From a checkpoint of a small audio captioner: encoder widths [80, 160, 320], decoder norm layernorm.
Rows from block 12 of the audio encoder, named by matrix and row number. Rows with one number belong to one attention dimension. Each number is 50 + 10 x the weight over its row's rms, rounded and kept within 0 to 99. All counts start at 0. After the name is the row's rms in percent of the matrix's.
# v: attention query, key and value (stacked) (encoder.blocks.12.attn.qkv.weight, 960x320, the v third), inputs 160-319
# proj: attention output (encoder.blocks.12.attn.proj.weight, 320x320, transposed), outputs 160-319
v.207 102:37 44 58 54 49 67 44 59 36 57 44 56 45 33 45 43 52 54 49 47 56 40 58 66 42 40 52 47 47 53 49 43 51 41 57 56 42 39 60 44 51 55 39 61 52 54 23 67 64 56 65 60 43 49 43 51 46 29 57 47 58 47 54 45 35 28 28 47 37 42 47 49 54 46 61 38 38 55 49 49 52 52 44 41 45 46 62 46 61 51 58 53 65 44 39 37 40 48 50 53 41 52 26 43 61 49 58 60 60 39 55 68 74 59 64 42 71 61 47 52 66 59 40 57 54 53 20 45 47 47 54 44 51 49 53 45 53 49 53 42 62 42 64 37 32 48 56 56 48 41 40 35 46 45 53 45 50 38 64 37
v.208 095:46 58 40 41 35 65 37 52 39 56 44 45 75 44 61 53 54 55 39 65 50 56 54 81 42 43 59 56 62 44 56 49 43 63 54 47 65 51 55 48 54 46 48 50 21 50 42 55 56 52 66 44 51 55 39 45 45 48 58 48 50 44 38 63 50 60 51 46 35 49 44 64 48 56 28 42 31 40 64 38 49 62 45 55 40 37 55 47 50 50 54 50 46 52 63 50 34 58 47 39 58 40 74 45 51 49 59 61 51 47 55 55 52 55 66 50 53 59 47 22 67 49 61 63 47 31 54 45 54 43 51 32 53 64 48 48 55 61 38 37 59 52 56 34 59 45 51 53 54 59 37 49 43 41 66 43 68 47 46 47
v.209 101:42 52 63 49 42 56 28 37 41 52 61 65 42 71 51 54 61 55 57 45 69 48 45 55 46 49 44 50 46 54 56 47 41 55 52 57 47 48 37 44 52 62 59 54 68 46 38 49 70 41 65 56 43 48 49 53 54 49 58 29 48 57 60 52 46 67 39 37 63 67 50 36 61 44 54 65 46 70 55 65 50 35 40 23 63 49 49 45 67 44 51 51 51 37 51 54 58 60 45 45 54 43 49 55 69 41 38 22 37 53 57 43 43 53 40 46 41 38 23 57 52 49 46 55 55 39 66 56 55 48 53 57 63 61 58 64 30 58 60 45 53 56 65 57 40 54 54 36 48 61 45 53 47 71 55 73 46 54 43 53
v.210 101:55 57 31 49 60 50 45 59 49 39 34 54 54 40 52 41 54 68 51 71 52 47 55 33 46 55 53 36 38 47 61 57 49 51 37 53 63 62 53 45 55 57 52 58 42 56 47 25 33 47 52 58 48 29 45 57 57 46 53 38 49 49 37 38 57 55 64 51 65 37 70 50 55 45 50 32 39 36 36 53 60 37 65 48 48 61 35 53 46 54 36 54 53 44 50 49 60 51 34 42 57 45 42 34 63 52 43 55 38 60 51 51 60 45 58 71 66 66 46 56 46 48 48 47 43 46 45 64 63 42 46 52 48 34 64 57 42 51 70 53 38 39 43 43 49 43 37 60 36 52 48 46 57 44 40 55 34 66 56 61
v.211 095:43 36 57 31 59 50 60 58 44 37 54 54 36 60 58 48 42 58 30 31 54 53 40 71 43 50 51 40 55 42 57 56 56 40 59 63 47 40 48 49 68 56 40 39 53 61 69 39 48 34 49 50 47 45 61 56 37 66 39 54 49 42 42 52 44 50 41 49 47 37 56 49 41 50 48 43 61 74 62 46 55 48 56 60 60 39 65 49 60 65 67 53 57 52 49 57 46 42 52 46 50 47 41 55 42 60 53 46 49 61 64 49 60 66 37 71 38 47 48 34 46 48 55 50 49 58 53 58 50 59 30 53 41 47 30 52 45 46 35 47 42 50 31 65 40 44 53 72 65 59 39 68 56 46 59 56 44 47 45 59
v.212 090:45 61 44 42 60 39 42 45 60 45 60 49 20 45 67 56 46 50 16 51 51 54 56 34 54 72 52 59 30 43 57 50 60 42 56 42 55 45 36 61 41 59 45 53 57 51 50 46 54 51 26 57 48 39 49 27 50 58 57 49 69 44 51 41 45 60 53 53 37 57 58 50 57 53 29 67 31 61 52 41 41 59 55 61 44 45 47 54 54 67 38 66 48 51 50 50 63 27 44 38 55 66 42 44 39 39 50 47 43 52 52 62 53 47 42 38 45 25 65 52 41 53 53 44 55 45 51 35 50 57 60 37 60 38 39 55 61 49 60 38 50 59 49 32 43 29 31 64 33 70 36 60 58 62 52 46 64 49 51 39
v.213 100:46 57 45 67 54 55 47 43 55 49 51 52 46 55 47 47 50 52 34 46 44 68 59 42 59 46 49 67 55 37 70 39 43 44 62 58 49 41 53 60 41 49 58 48 46 47 47 60 39 49 47 57 42 34 44 61 39 35 33 41 39 32 46 48 61 60 53 54 50 59 45 47 55 52 55 65 49 29 31 69 53 41 62 68 45 47 39 49 73 46 76 58 58 40 46 54 41 44 57 55 34 45 50 34 70 21 40 59 63 57 44 57 58 61 38 53 52 60 18 51 45 42 52 50 42 61 54 55 61 58 40 62 34 58 51 51 51 43 55 48 61 62 72 43 52 44 50 59 64 31 61 38 42 59 61 41 43 36 52 37
v.214 094:60 50 65 55 71 66 43 56 38 58 33 51 44 60 56 49 46 33 53 50 31 60 46 37 59 58 49 37 69 50 60 42 56 35 63 46 47 58 38 46 52 50 57 42 41 44 39 51 51 43 46 39 37 53 62 58 39 52 63 66 55 55 53 41 40 56 62 44 42 51 45 43 77 61 37 57 44 43 42 39 42 56 56 49 68 36 63 51 55 60 45 49 51 54 48 67 62 56 46 51 53 58 62 51 30 51 62 40 49 59 34 31 48 66 31 45 59 48 69 60 58 59 44 31 32 24 58 57 17 60 59 49 41 53 48 43 53 34 33 59 51 53 39 52 53 45 46 40 30 44 57 42 37 50 40 56 43 58 48 38
v.215 098:55 41 37 30 48 52 53 44 49 27 49 43 56 60 47 63 52 49 48 54 35 41 47 57 53 50 42 42 61 53 49 32 34 51 65 64 36 50 54 54 55 57 57 19 41 55 58 48 48 41 46 46 45 68 51 43 69 49 39 53 55 56 51 50 64 71 52 44 46 48 56 46 56 51 46 48 60 31 50 28 49 48 60 44 68 59 27 66 64 50 57 43 39 30 57 51 47 39 68 59 58 59 48 64 46 37 29 63 58 51 50 50 56 58 47 58 60 61 54 66 38 54 67 50 39 37 48 55 50 57 46 65 26 42 42 65 48 37 54 44 43 40 33 36 57 49 50 42 41 45 55 63 60 47 38 60 53 57 56 51
v.216 098:36 28 55 61 34 53 45 51 59 54 29 73 46 35 47 37 62 51 34 50 61 73 53 52 59 64 41 41 46 54 53 47 47 49 38 25 43 47 50 39 54 56 43 70 53 54 40 46 37 56 58 56 57 47 49 52 26 32 41 41 37 62 48 55 61 59 53 47 35 45 51 42 40 50 48 37 56 56 52 53 39 50 38 40 47 66 48 49 37 51 50 57 58 65 45 43 38 50 45 36 48 44 48 34 45 43 53 56 33 45 55 25 59 49 36 45 60 42 30 65 63 53 39 48 37 52 53 52 41 48 65 71 47 46 71 66 48 34 57 53 40 57 68 33 63 44 49 58 50 47 49 60 53 44 49 68 54 61 52 56
v.217 098:36 46 48 54 62 46 59 46 25 36 44 50 36 59 45 35 58 48 60 55 36 42 37 47 51 42 53 47 61 59 38 53 31 57 63 66 52 45 66 58 29 66 58 52 58 60 45 49 51 55 45 60 27 62 53 43 45 44 55 42 47 53 51 52 61 35 37 55 43 61 48 60 56 55 51 39 35 32 55 54 40 59 58 49 54 49 57 44 47 41 42 42 37 60 51 53 59 80 39 36 58 48 42 48 60 29 47 44 25 38 58 59 46 53 38 51 52 46 41 38 51 48 27 49 48 36 50 59 62 46 47 55 47 45 53 34 44 43 44 54 40 46 51 38 48 47 51 63 40 42 35 55 40 50 39 43 47 39 39 54
v.218 103:53 50 60 48 54 42 56 61 37 40 62 52 59 70 50 39 40 46 34 40 31 64 52 51 31 56 66 59 68 35 32 46 53 54 36 32 56 58 47 38 67 63 34 50 46 54 48 58 57 39 57 32 49 53 55 41 51 45 53 49 46 46 37 47 56 59 56 56 43 57 54 62 48 53 53 57 54 40 60 57 65 37 65 47 45 51 45 60 70 60 63 41 51 52 49 49 56 38 55 60 59 48 55 48 27 60 57 48 49 68 62 50 37 41 57 45 51 47 39 29 42 46 53 60 48 52 47 45 43 56 58 62 36 49 34 46 57 46 38 51 61 64 55 55 65 42 49 60 44 52 61 18 32 59 30 53 63 49 59 42
v.219 100:47 59 49 44 32 52 55 60 39 49 53 50 44 47 53 44 63 72 38 40 56 66 50 45 35 59 46 50 41 51 51 57 58 54 53 43 41 38 54 53 67 43 40 38 53 44 47 56 65 46 64 43 54 39 55 44 37 57 58 51 36 49 47 48 55 42 48 46 53 49 45 46 39 50 47 43 60 48 42 45 58 43 43 53 37 46 49 59 51 38 40 55 59 55 49 39 55 38 51 59 61 50 53 42 67 48 66 43 39 43 52 40 67 68 41 47 51 52 44 71 39 66 54 52 45 51 59 70 45 28 53 36 32 40 34 45 43 59 55 61 63 52 70 29 54 24 45 48 51 59 29 27 53 64 54 64 39 46 50 53
v.220 103:48 42 61 38 50 52 45 38 46 34 46 65 42 33 40 59 62 66 33 35 42 53 60 49 53 63 43 58 49 49 36 60 39 66 32 67 43 52 62 58 68 69 53 72 62 50 68 64 53 50 44 63 34 68 48 71 63 72 33 40 61 59 49 44 42 45 49 50 47 54 56 54 53 55 60 50 35 59 48 57 40 33 47 42 55 57 57 44 43 50 40 56 49 45 45 57 55 48 53 52 49 57 34 48 77 48 46 73 39 70 70 50 49 49 55 52 38 46 47 45 45 34 48 51 59 59 75 42 50 31 49 32 55 63 35 41 59 60 52 31 50 60 61 59 46 57 47 69 55 53 44 51 34 51 39 52 46 48 49 46
v.221 111:58 56 45 58 40 53 53 60 51 76 59 48 59 46 45 67 39 37 34 57 56 43 53 53 43 49 55 42 39 36 54 46 65 51 54 44 63 57 63 44 59 28 47 35 36 60 70 44 35 41 38 44 45 57 52 51 38 35 50 33 57 66 50 57 36 44 57 45 50 38 39 48 39 44 66 31 69 63 39 61 59 41 59 48 46 42 35 43 45 42 56 61 41 60 51 58 43 49 52 51 47 51 66 55 45 62 57 52 56 66 36 50 53 50 51 46 49 45 40 53 52 61 60 65 50 55 49 25 52 40 58 49 57 50 60 73 45 63 44 43 46 32 58 58 45 53 52 40 62 38 57 39 43 66 65 50 51 54 44 37
v.222 101:58 56 45 46 48 47 47 57 55 53 47 46 50 57 53 49 44 36 48 36 74 46 45 50 60 52 49 45 22 63 38 59 54 47 54 57 55 44 56 45 35 29 54 40 59 48 67 51 53 65 63 62 64 47 41 57 24 37 48 56 46 48 29 44 51 59 43 57 48 50 47 58 58 57 56 46 44 44 43 45 48 49 49 57 60 50 50 41 54 33 66 61 45 38 46 54 59 37 68 62 39 67 49 50 39 54 66 29 72 62 40 55 48 45 35 44 75 57 45 43 49 52 36 45 45 59 47 44 33 21 40 54 58 60 45 47 47 65 64 48 36 50 59 49 48 60 55 49 59 61 57 53 48 37 57 50 52 68 65 56
v.223 106:67 50 57 52 56 31 37 48 46 48 49 42 57 61 73 40 50 30 53 42 61 43 44 55 55 58 64 59 48 66 44 58 42 48 58 45 62 53 62 65 57 43 59 49 52 36 51 42 19 43 38 59 56 67 52 51 57 48 55 35 53 55 56 49 47 56 33 38 26 44 62 50 55 63 51 57 59 51 57 46 51 34 42 51 56 49 43 41 38 52 43 54 44 44 58 49 55 40 35 54 59 58 45 57 59 76 34 35 47 54 63 40 50 53 48 45 32 46 45 55 77 56 31 46 37 48 60 55 55 32 33 44 60 51 52 32 58 66 67 55 62 58 54 47 56 70 62 52 56 74 61 47 63 27 39 50 51 60 54 50
v.224 112:37 61 41 68 47 30 66 38 35 30 54 56 45 41 44 42 49 50 53 43 32 50 54 37 56 76 45 58 37 50 46 50 48 58 53 52 31 55 47 58 29 63 59 61 53 44 66 51 49 47 53 33 51 43 45 42 58 51 49 36 72 53 57 66 49 54 59 38 59 44 35 45 45 39 50 51 61 36 44 32 60 63 67 61 37 51 47 50 41 42 70 34 48 60 52 52 63 56 39 39 51 39 52 47 40 29 52 49 49 40 48 62 64 51 41 57 52 40 31 51 54 57 78 42 45 35 43 54 52 34 55 54 69 63 43 45 53 60 56 40 38 36 60 45 56 46 46 56 50 47 50 55 65 64 53 51 33 30 47 49
v.225 102:70 54 30 65 45 45 72 46 45 54 53 62 53 53 53 61 49 34 59 58 64 54 30 58 36 56 38 59 48 36 41 42 50 60 47 48 84 66 34 53 53 55 30 57 36 62 60 36 70 50 55 36 57 44 43 56 46 40 63 51 49 61 59 43 35 51 53 43 61 51 35 46 37 70 58 35 62 75 55 57 45 40 54 39 42 43 49 56 42 46 57 69 53 33 42 51 42 32 56 38 45 59 69 57 50 45 58 56 51 57 44 37 68 61 59 40 55 60 40 65 46 53 58 52 48 37 28 57 40 58 41 49 51 45 64 59 59 33 44 48 44 37 55 64 62 52 50 57 51 41 57 58 53 51 65 74 47 54 53 50
v.226 096:39 44 48 46 54 43 48 53 52 51 43 48 50 39 52 58 57 52 59 55 54 46 47 51 51 45 38 47 51 45 45 60 34 71 49 39 49 46 60 63 40 40 56 69 67 30 33 51 60 47 66 62 42 65 49 43 59 59 49 50 38 56 54 46 66 60 52 39 40 48 75 46 55 52 50 53 40 67 49 62 35 56 58 43 57 65 75 37 36 40 31 50 71 35 47 54 31 65 48 56 53 60 49 45 44 58 49 44 65 52 54 43 46 39 31 49 45 63 30 58 55 49 31 55 69 55 55 67 52 40 57 44 47 31 68 39 39 67 54 54 64 48 54 49 50 69 54 60 46 51 49 49 43 37 61 51 53 62 52 50
v.227 099:36 45 73 36 45 44 47 39 52 59 56 51 56 44 77 66 76 59 32 50 34 33 48 53 42 46 46 44 56 38 46 57 47 31 38 48 53 46 57 53 38 49 50 49 69 41 45 61 41 54 44 47 46 45 54 43 47 41 41 65 43 57 50 36 44 55 76 36 53 52 51 28 39 52 55 68 64 40 56 65 45 68 58 33 55 49 46 55 57 50 42 53 49 32 44 41 52 59 46 48 26 48 51 43 63 32 36 47 59 54 45 61 42 47 55 50 55 51 34 39 45 50 55 45 56 34 32 45 44 49 65 60 59 40 51 56 47 44 43 57 49 50 60 56 66 50 46 42 44 37 55 60 48 43 50 51 51 60 32 47
v.228 102:48 57 50 55 53 46 59 65 69 47 57 43 68 42 49 50 52 59 43 50 38 35 53 73 60 63 42 43 46 47 65 46 41 47 50 48 50 33 47 59 43 47 43 40 47 52 47 38 33 57 38 45 46 59 47 65 58 58 45 55 51 33 49 58 49 49 78 53 51 27 60 38 37 44 58 50 48 62 56 47 57 53 40 44 52 54 55 65 44 49 52 54 23 39 37 53 46 46 49 61 37 46 51 43 40 62 33 44 67 56 51 59 37 43 61 43 49 22 67 63 57 55 67 46 54 65 48 29 51 50 38 55 55 28 62 41 50 45 49 59 34 55 42 67 41 49 58 41 66 43 52 53 43 68 62 61 54 41 43 70
proj.207 104:64 56 51 37 37 59 42 61 52 67 51 59 67 49 43 56 45 52 60 51 45 66 51 36 63 77 58 46 57 52 51 52 71 61 32 58 40 41 42 62 49 60 58 70 42 51 49 35 39 47 46 69 78 35 61 42 50 66 49 46 51 60 62 47 49 68 45 46 50 64 41 44 65 52 53 58 52 68 76 59 44 46 50 40 50 54 32 48 29 61 59 38 37 52 47 53 47 46 54 53 64 49 59 69 44 39 43 46 70 34 42 49 53 56 43 58 24 47 45 68 60 55 68 75 48 33 52 70 59 45 66 54 55 34 54 52 33 48 50 35 56 37 37 57 33 36 58 43 59 37 51 65 60 36 35 43 53 52 47 82
proj.208 095:51 54 54 33 57 56 40 57 58 45 53 50 48 56 49 63 41 56 46 59 55 56 72 48 61 37 46 24 45 56 51 38 54 45 61 29 61 53 54 65 55 57 50 51 61 58 56 58 43 46 46 74 42 44 66 47 59 64 58 59 59 55 60 46 48 45 49 48 49 37 49 50 45 62 53 51 62 62 35 46 54 34 75 44 52 53 50 42 57 60 47 46 62 34 62 44 54 44 58 45 50 45 60 68 48 68 53 55 48 44 48 58 38 71 59 49 58 40 32 65 33 74 41 43 70 47 53 52 57 55 65 63 38 59 49 56 54 52 62 60 63 62 59 50 43 52 70 63 61 51 40 51 45 37 63 54 58 55 49 67
proj.209 104:48 50 57 52 49 75 43 47 53 53 58 39 61 52 42 52 36 30 49 46 57 45 59 38 46 59 53 52 37 49 53 46 41 55 61 43 48 54 57 47 46 61 66 39 39 52 55 70 48 51 40 61 40 62 60 56 51 46 52 32 69 48 44 44 57 53 54 46 44 56 42 58 60 53 58 67 51 35 68 35 41 43 56 59 55 58 56 47 48 46 40 50 56 42 58 46 55 53 50 54 44 34 41 50 44 52 65 41 55 57 44 66 63 57 61 39 66 44 49 51 42 67 59 25 47 68 47 34 44 32 60 48 49 65 47 59 63 46 48 62 39 28 53 36 47 50 37 48 36 39 25 41 60 55 50 42 54 53 40 35
proj.210 101:45 29 57 46 55 46 44 56 48 41 53 48 34 64 53 54 60 59 31 64 61 64 55 63 49 44 49 61 49 39 49 40 38 51 48 53 41 63 41 37 46 36 44 49 46 43 72 61 59 36 37 37 68 55 41 40 44 67 56 49 57 49 51 57 42 55 44 44 50 45 35 47 46 56 51 63 54 45 48 28 54 41 44 52 58 40 49 43 68 63 39 64 57 72 42 43 56 66 42 59 56 50 37 56 51 47 37 59 54 33 50 50 29 60 46 63 40 47 53 38 51 28 20 64 57 34 72 35 48 47 49 37 48 50 63 53 51 59 48 36 64 55 38 56 45 60 61 42 59 52 54 77 30 46 59 41 62 42 58 53
proj.211 098:52 61 60 55 52 40 35 50 44 58 61 56 54 40 76 41 43 54 54 58 64 69 66 41 54 66 37 43 48 53 42 55 58 58 30 52 42 47 43 39 37 44 46 50 54 58 57 49 39 52 55 41 54 64 58 59 61 56 51 51 51 63 59 59 54 37 37 60 47 55 45 47 63 50 61 27 31 44 60 50 47 49 70 61 46 44 52 45 46 58 63 43 52 49 56 47 50 45 52 54 56 73 42 58 61 57 51 66 66 54 49 60 21 60 49 62 58 49 62 51 59 71 34 62 60 36 51 54 37 44 41 45 62 48 48 39 46 50 33 41 45 55 30 50 52 39 45 48 44 58 37 61 51 45 46 70 49 57 60 39
proj.212 094:50 51 48 46 52 47 52 47 41 39 47 36 52 35 51 60 64 54 50 55 62 43 59 57 41 50 54 75 54 53 43 44 40 32 27 45 45 52 42 33 51 48 54 49 37 53 59 45 37 46 53 51 63 52 45 61 69 46 53 42 45 42 49 48 43 29 51 36 44 45 34 50 65 58 64 60 49 34 39 54 34 50 43 39 46 33 35 58 38 49 54 35 46 59 66 56 45 57 45 65 38 60 49 74 46 50 44 65 58 63 61 55 45 72 48 44 30 50 51 60 69 53 45 53 58 36 50 60 43 58 57 48 59 46 63 47 44 47 47 47 73 47 33 59 43 43 60 45 73 37 52 59 44 41 43 54 58 52 56 30
proj.213 095:52 39 35 52 47 49 71 52 56 58 56 51 40 32 57 50 50 46 44 57 64 42 53 56 50 43 51 58 39 32 50 43 63 36 45 50 39 53 36 30 54 56 35 52 66 41 33 43 61 63 53 56 50 56 54 47 75 47 68 46 62 52 63 48 52 43 43 55 45 51 54 69 65 41 40 60 49 60 55 39 46 43 46 56 43 48 47 53 46 50 57 49 38 59 68 48 41 54 43 55 70 64 43 50 51 51 43 54 43 42 48 59 53 53 64 57 43 48 73 56 36 52 55 50 47 56 46 46 40 37 51 62 46 57 26 48 51 50 35 66 61 44 59 40 45 60 51 55 23 60 52 58 58 57 44 65 51 59 46 36
proj.214 092:49 51 53 32 42 44 43 56 35 47 55 45 53 51 47 46 69 51 55 41 48 50 40 39 59 41 49 56 45 68 52 50 39 41 57 58 45 56 48 62 67 58 48 41 41 48 62 63 54 44 49 64 45 59 33 39 36 46 42 57 52 40 54 68 53 31 62 63 52 53 43 46 34 49 69 47 45 32 48 61 74 43 35 62 44 26 57 54 33 43 54 63 38 56 60 34 49 48 53 55 61 45 57 51 53 40 47 38 39 58 60 56 67 41 74 30 44 55 49 30 52 59 46 46 42 53 52 58 48 45 52 47 67 44 52 46 61 55 59 61 49 41 40 54 65 43 45 53 44 41 53 49 55 39 39 54 68 66 44 56
proj.215 092:49 41 49 52 42 35 52 73 53 33 56 50 46 54 59 48 57 47 56 32 51 60 48 67 66 42 41 54 53 45 60 58 44 47 62 48 60 47 51 54 82 54 43 44 76 63 36 52 51 38 61 58 43 46 45 60 45 39 65 45 24 48 46 49 40 33 63 68 49 56 67 48 56 56 39 45 52 38 51 37 55 57 38 70 37 32 57 43 45 53 49 71 46 51 53 60 44 69 65 44 51 65 51 44 52 63 63 63 42 42 23 52 47 60 38 59 59 42 50 43 63 44 49 35 55 58 50 28 54 26 41 31 57 48 50 54 53 50 42 40 63 69 48 46 76 67 42 59 38 68 37 46 43 54 40 57 42 51 41 46
proj.216 105:51 61 73 37 61 50 56 56 43 47 53 38 57 58 42 60 57 61 49 43 57 60 44 55 40 45 53 41 56 49 62 65 47 46 58 40 64 54 49 51 54 64 46 45 41 45 50 44 40 56 47 60 53 62 49 43 55 80 54 38 68 45 43 56 30 48 73 38 46 53 35 52 30 62 48 57 59 57 47 56 48 57 55 59 50 29 43 55 58 49 56 55 46 41 56 68 65 50 40 51 39 31 58 47 53 50 56 38 56 63 31 47 55 63 64 57 58 68 48 40 28 38 68 28 55 56 45 44 71 55 43 53 34 68 30 50 46 68 35 49 37 59 56 56 46 45 31 61 45 60 40 40 43 66 59 54 49 39 46 44
proj.217 096:30 56 57 47 63 72 66 43 54 60 45 56 32 46 53 68 54 49 46 33 62 35 44 41 57 77 65 52 43 36 56 51 57 59 67 39 48 42 45 38 39 44 64 55 45 58 59 53 55 46 51 47 49 46 56 55 62 58 51 49 48 54 36 55 40 46 62 52 48 60 39 28 48 38 52 58 64 60 52 35 57 64 52 45 53 49 47 51 27 41 32 55 58 36 39 48 44 63 74 49 44 49 54 44 42 64 56 43 57 56 44 47 47 50 47 49 36 47 26 49 50 41 45 43 54 60 40 31 40 59 48 42 54 39 54 40 46 65 66 42 52 45 64 35 33 39 63 49 36 52 45 37 48 51 49 43 52 56 49 39
proj.218 101:69 57 41 48 51 39 48 38 58 67 37 42 59 33 73 39 60 51 48 48 43 46 56 42 44 42 43 44 42 39 47 57 48 53 67 72 52 56 51 72 54 34 52 54 48 40 45 50 50 57 49 45 50 52 45 62 55 51 46 67 39 52 52 70 49 52 49 48 58 34 57 35 41 42 32 34 47 46 59 45 38 57 48 53 68 48 31 64 54 46 34 53 49 43 52 42 45 49 61 36 66 59 54 35 62 65 56 56 67 62 42 61 69 58 47 43 48 62 52 57 57 51 42 37 55 47 52 69 32 46 46 42 58 46 52 25 42 50 38 44 45 50 51 48 56 59 56 48 59 60 60 68 58 43 36 63 49 69 44 48
proj.219 092:62 48 60 62 56 53 55 37 48 41 53 51 41 43 46 36 42 42 75 38 31 44 61 48 53 39 40 52 48 40 53 54 33 43 52 49 42 66 50 44 48 58 47 65 51 69 49 64 33 55 36 66 58 46 45 34 50 62 54 53 61 44 45 68 68 57 43 45 51 68 47 49 45 54 50 66 37 41 45 63 43 54 57 51 58 54 53 61 49 68 52 51 60 49 52 58 54 36 25 43 44 57 53 54 47 36 56 62 72 45 57 57 54 68 58 57 33 31 47 62 56 50 50 70 55 58 36 39 47 50 42 63 38 51 55 64 51 48 38 44 66 51 38 43 39 51 54 51 58 46 55 62 46 61 59 49 63 52 52 44
proj.220 105:61 54 30 60 64 42 66 47 56 65 45 45 46 59 52 48 43 40 61 42 52 50 54 37 58 47 48 57 32 41 38 57 51 55 60 49 49 41 40 38 13 45 26 41 56 42 33 45 31 42 46 44 51 54 52 53 48 42 60 53 21 49 55 40 71 58 33 45 64 34 56 73 47 43 48 42 44 53 58 55 54 56 42 44 31 52 65 51 67 47 54 68 51 47 47 45 55 54 56 47 37 59 40 30 49 50 45 38 73 38 39 51 61 56 47 50 56 39 41 59 45 36 62 46 53 49 41 47 31 68 44 62 30 50 67 56 36 34 36 40 56 47 51 48 37 60 44 44 44 56 51 47 58 38 41 54 49 40 64 43
proj.221 109:42 50 27 58 62 51 50 58 53 41 33 47 55 48 38 49 61 49 55 56 47 46 59 62 38 48 64 42 34 40 47 48 51 39 52 67 54 30 54 54 34 52 64 49 47 29 42 39 58 52 59 51 55 42 45 41 53 64 38 57 26 56 44 60 52 61 49 56 62 50 44 36 45 57 47 63 31 62 43 65 57 44 46 59 56 48 44 47 65 50 73 38 37 51 53 40 65 48 34 47 48 48 33 60 47 45 36 59 57 49 58 30 56 44 46 47 45 38 63 62 51 29 53 54 38 57 40 53 43 52 43 47 51 53 29 62 49 54 52 45 42 61 39 48 70 49 51 55 56 35 60 53 48 58 55 54 30 40 43 61
proj.222 102:45 64 56 50 45 58 52 43 67 43 49 60 40 38 48 62 29 49 52 81 50 37 61 39 45 44 48 38 48 49 35 48 52 49 53 57 49 58 48 44 41 58 40 72 30 43 52 49 56 61 57 48 34 36 62 39 61 63 43 46 57 59 78 42 53 50 46 52 34 60 47 50 37 59 62 74 48 56 36 53 36 64 41 46 42 37 49 49 55 65 61 46 53 68 70 44 77 46 49 38 59 35 34 49 49 56 72 58 40 63 51 67 52 51 47 40 48 46 48 46 43 37 77 62 49 45 44 53 63 23 58 57 42 62 30 59 41 49 45 50 58 56 54 58 70 38 38 49 65 49 47 58 51 54 50 52 56 53 40 51
proj.223 111:48 77 56 44 42 51 69 32 70 41 47 74 42 47 34 53 44 56 56 53 61 45 40 39 43 59 69 37 66 41 44 60 36 63 42 51 60 47 51 49 35 42 42 41 47 49 47 43 62 42 45 45 35 51 50 48 50 59 57 54 61 55 61 44 49 56 47 48 58 64 55 50 58 38 55 83 47 49 62 57 44 55 55 34 48 39 31 56 56 36 61 66 63 51 53 55 70 19 50 54 36 32 60 65 39 50 47 60 53 67 49 36 41 49 50 52 50 47 45 42 41 58 55 60 43 61 44 57 58 36 57 51 42 57 51 49 48 46 55 47 51 33 33 45 55 35 59 60 47 39 57 51 40 76 30 55 61 48 65 37
proj.224 114:54 48 42 71 41 51 51 60 80 40 47 62 43 50 41 42 55 54 43 55 64 31 47 50 36 32 53 76 51 48 68 50 39 34 46 55 53 37 60 57 71 51 62 28 38 57 49 53 32 60 46 54 45 40 54 60 44 50 41 43 63 51 40 37 18 43 42 61 52 52 52 56 46 69 53 58 36 65 53 53 45 55 38 51 30 51 60 60 58 41 30 47 47 54 49 54 38 47 51 51 52 45 39 56 53 49 45 42 45 51 40 46 46 52 40 53 59 57 60 65 47 48 41 48 57 57 51 62 59 65 61 62 49 35 50 55 56 41 63 39 45 52 47 55 34 67 44 52 49 41 49 28 52 53 48 36 56 61 65 54
proj.225 108:55 45 48 55 57 50 38 68 28 58 37 44 54 51 42 47 55 51 43 62 35 47 55 44 43 49 48 37 47 52 52 38 52 35 65 40 49 38 69 39 58 41 44 41 49 51 48 44 59 50 51 53 45 46 60 42 43 52 38 44 31 46 42 57 51 51 56 52 50 56 55 45 60 42 29 30 50 37 41 67 42 49 61 57 59 42 48 51 70 65 44 41 38 43 59 60 66 62 69 64 60 49 36 32 63 61 71 43 33 51 46 59 45 59 60 53 50 34 58 54 51 51 40 45 55 70 47 45 59 46 39 47 52 56 53 62 30 64 63 49 20 56 50 51 56 54 43 53 42 51 51 41 62 44 66 44 31 50 45 44
proj.226 097:49 53 27 36 35 50 57 46 51 47 49 53 36 49 44 57 44 66 54 69 57 55 45 41 50 66 62 34 61 55 37 47 42 45 48 49 64 47 58 53 37 57 44 52 47 51 45 55 53 49 56 43 56 42 59 51 58 56 41 47 52 54 47 57 50 51 68 50 50 44 49 48 39 41 46 52 48 67 49 29 43 62 32 38 50 53 58 54 54 63 62 50 76 53 49 54 74 59 65 67 58 37 67 35 53 49 49 53 49 71 50 45 40 58 60 51 52 45 50 28 36 32 44 50 60 44 45 31 46 59 53 43 66 53 49 41 62 36 46 47 52 40 49 57 49 42 40 53 48 66 50 47 39 65 41 26 44 47 53 46
proj.227 096:56 47 40 47 64 50 34 63 59 55 47 44 60 36 19 50 38 45 53 50 43 65 43 54 44 55 53 52 47 54 60 42 47 66 50 42 55 53 49 49 49 70 50 42 47 48 29 65 61 48 65 57 63 75 58 41 55 38 50 50 69 43 40 44 43 49 32 49 46 56 44 72 56 33 48 59 45 47 30 35 47 49 48 66 53 49 74 45 53 64 37 46 29 46 51 50 42 46 43 47 67 79 37 26 34 67 71 54 45 46 62 28 64 49 46 54 50 58 60 40 61 39 70 35 37 50 52 39 51 55 49 40 48 43 41 31 60 49 56 39 45 42 60 58 33 53 40 39 38 63 59 57 56 58 56 43 41 33 50 49
proj.228 099:54 50 37 62 44 25 42 64 49 52 38 60 55 42 54 50 43 61 55 49 54 55 79 48 42 50 44 55 55 42 42 57 56 50 35 54 39 59 51 53 62 53 43 40 70 25 58 53 60 45 64 28 68 48 46 62 60 45 58 49 39 53 37 42 61 59 49 52 64 65 48 32 66 52 59 50 45 50 59 37 48 55 52 56 52 40 50 53 59 46 72 62 65 69 46 49 49 46 50 62 40 46 44 38 59 49 47 58 37 41 44 27 57 41 42 61 64 48 49 46 58 46 62 58 44 52 46 47 55 58 30 47 34 63 30 48 37 68 67 43 51 64 55 44 58 54 34 46 34 59 64 54 45 68 48 45 54 29 35 74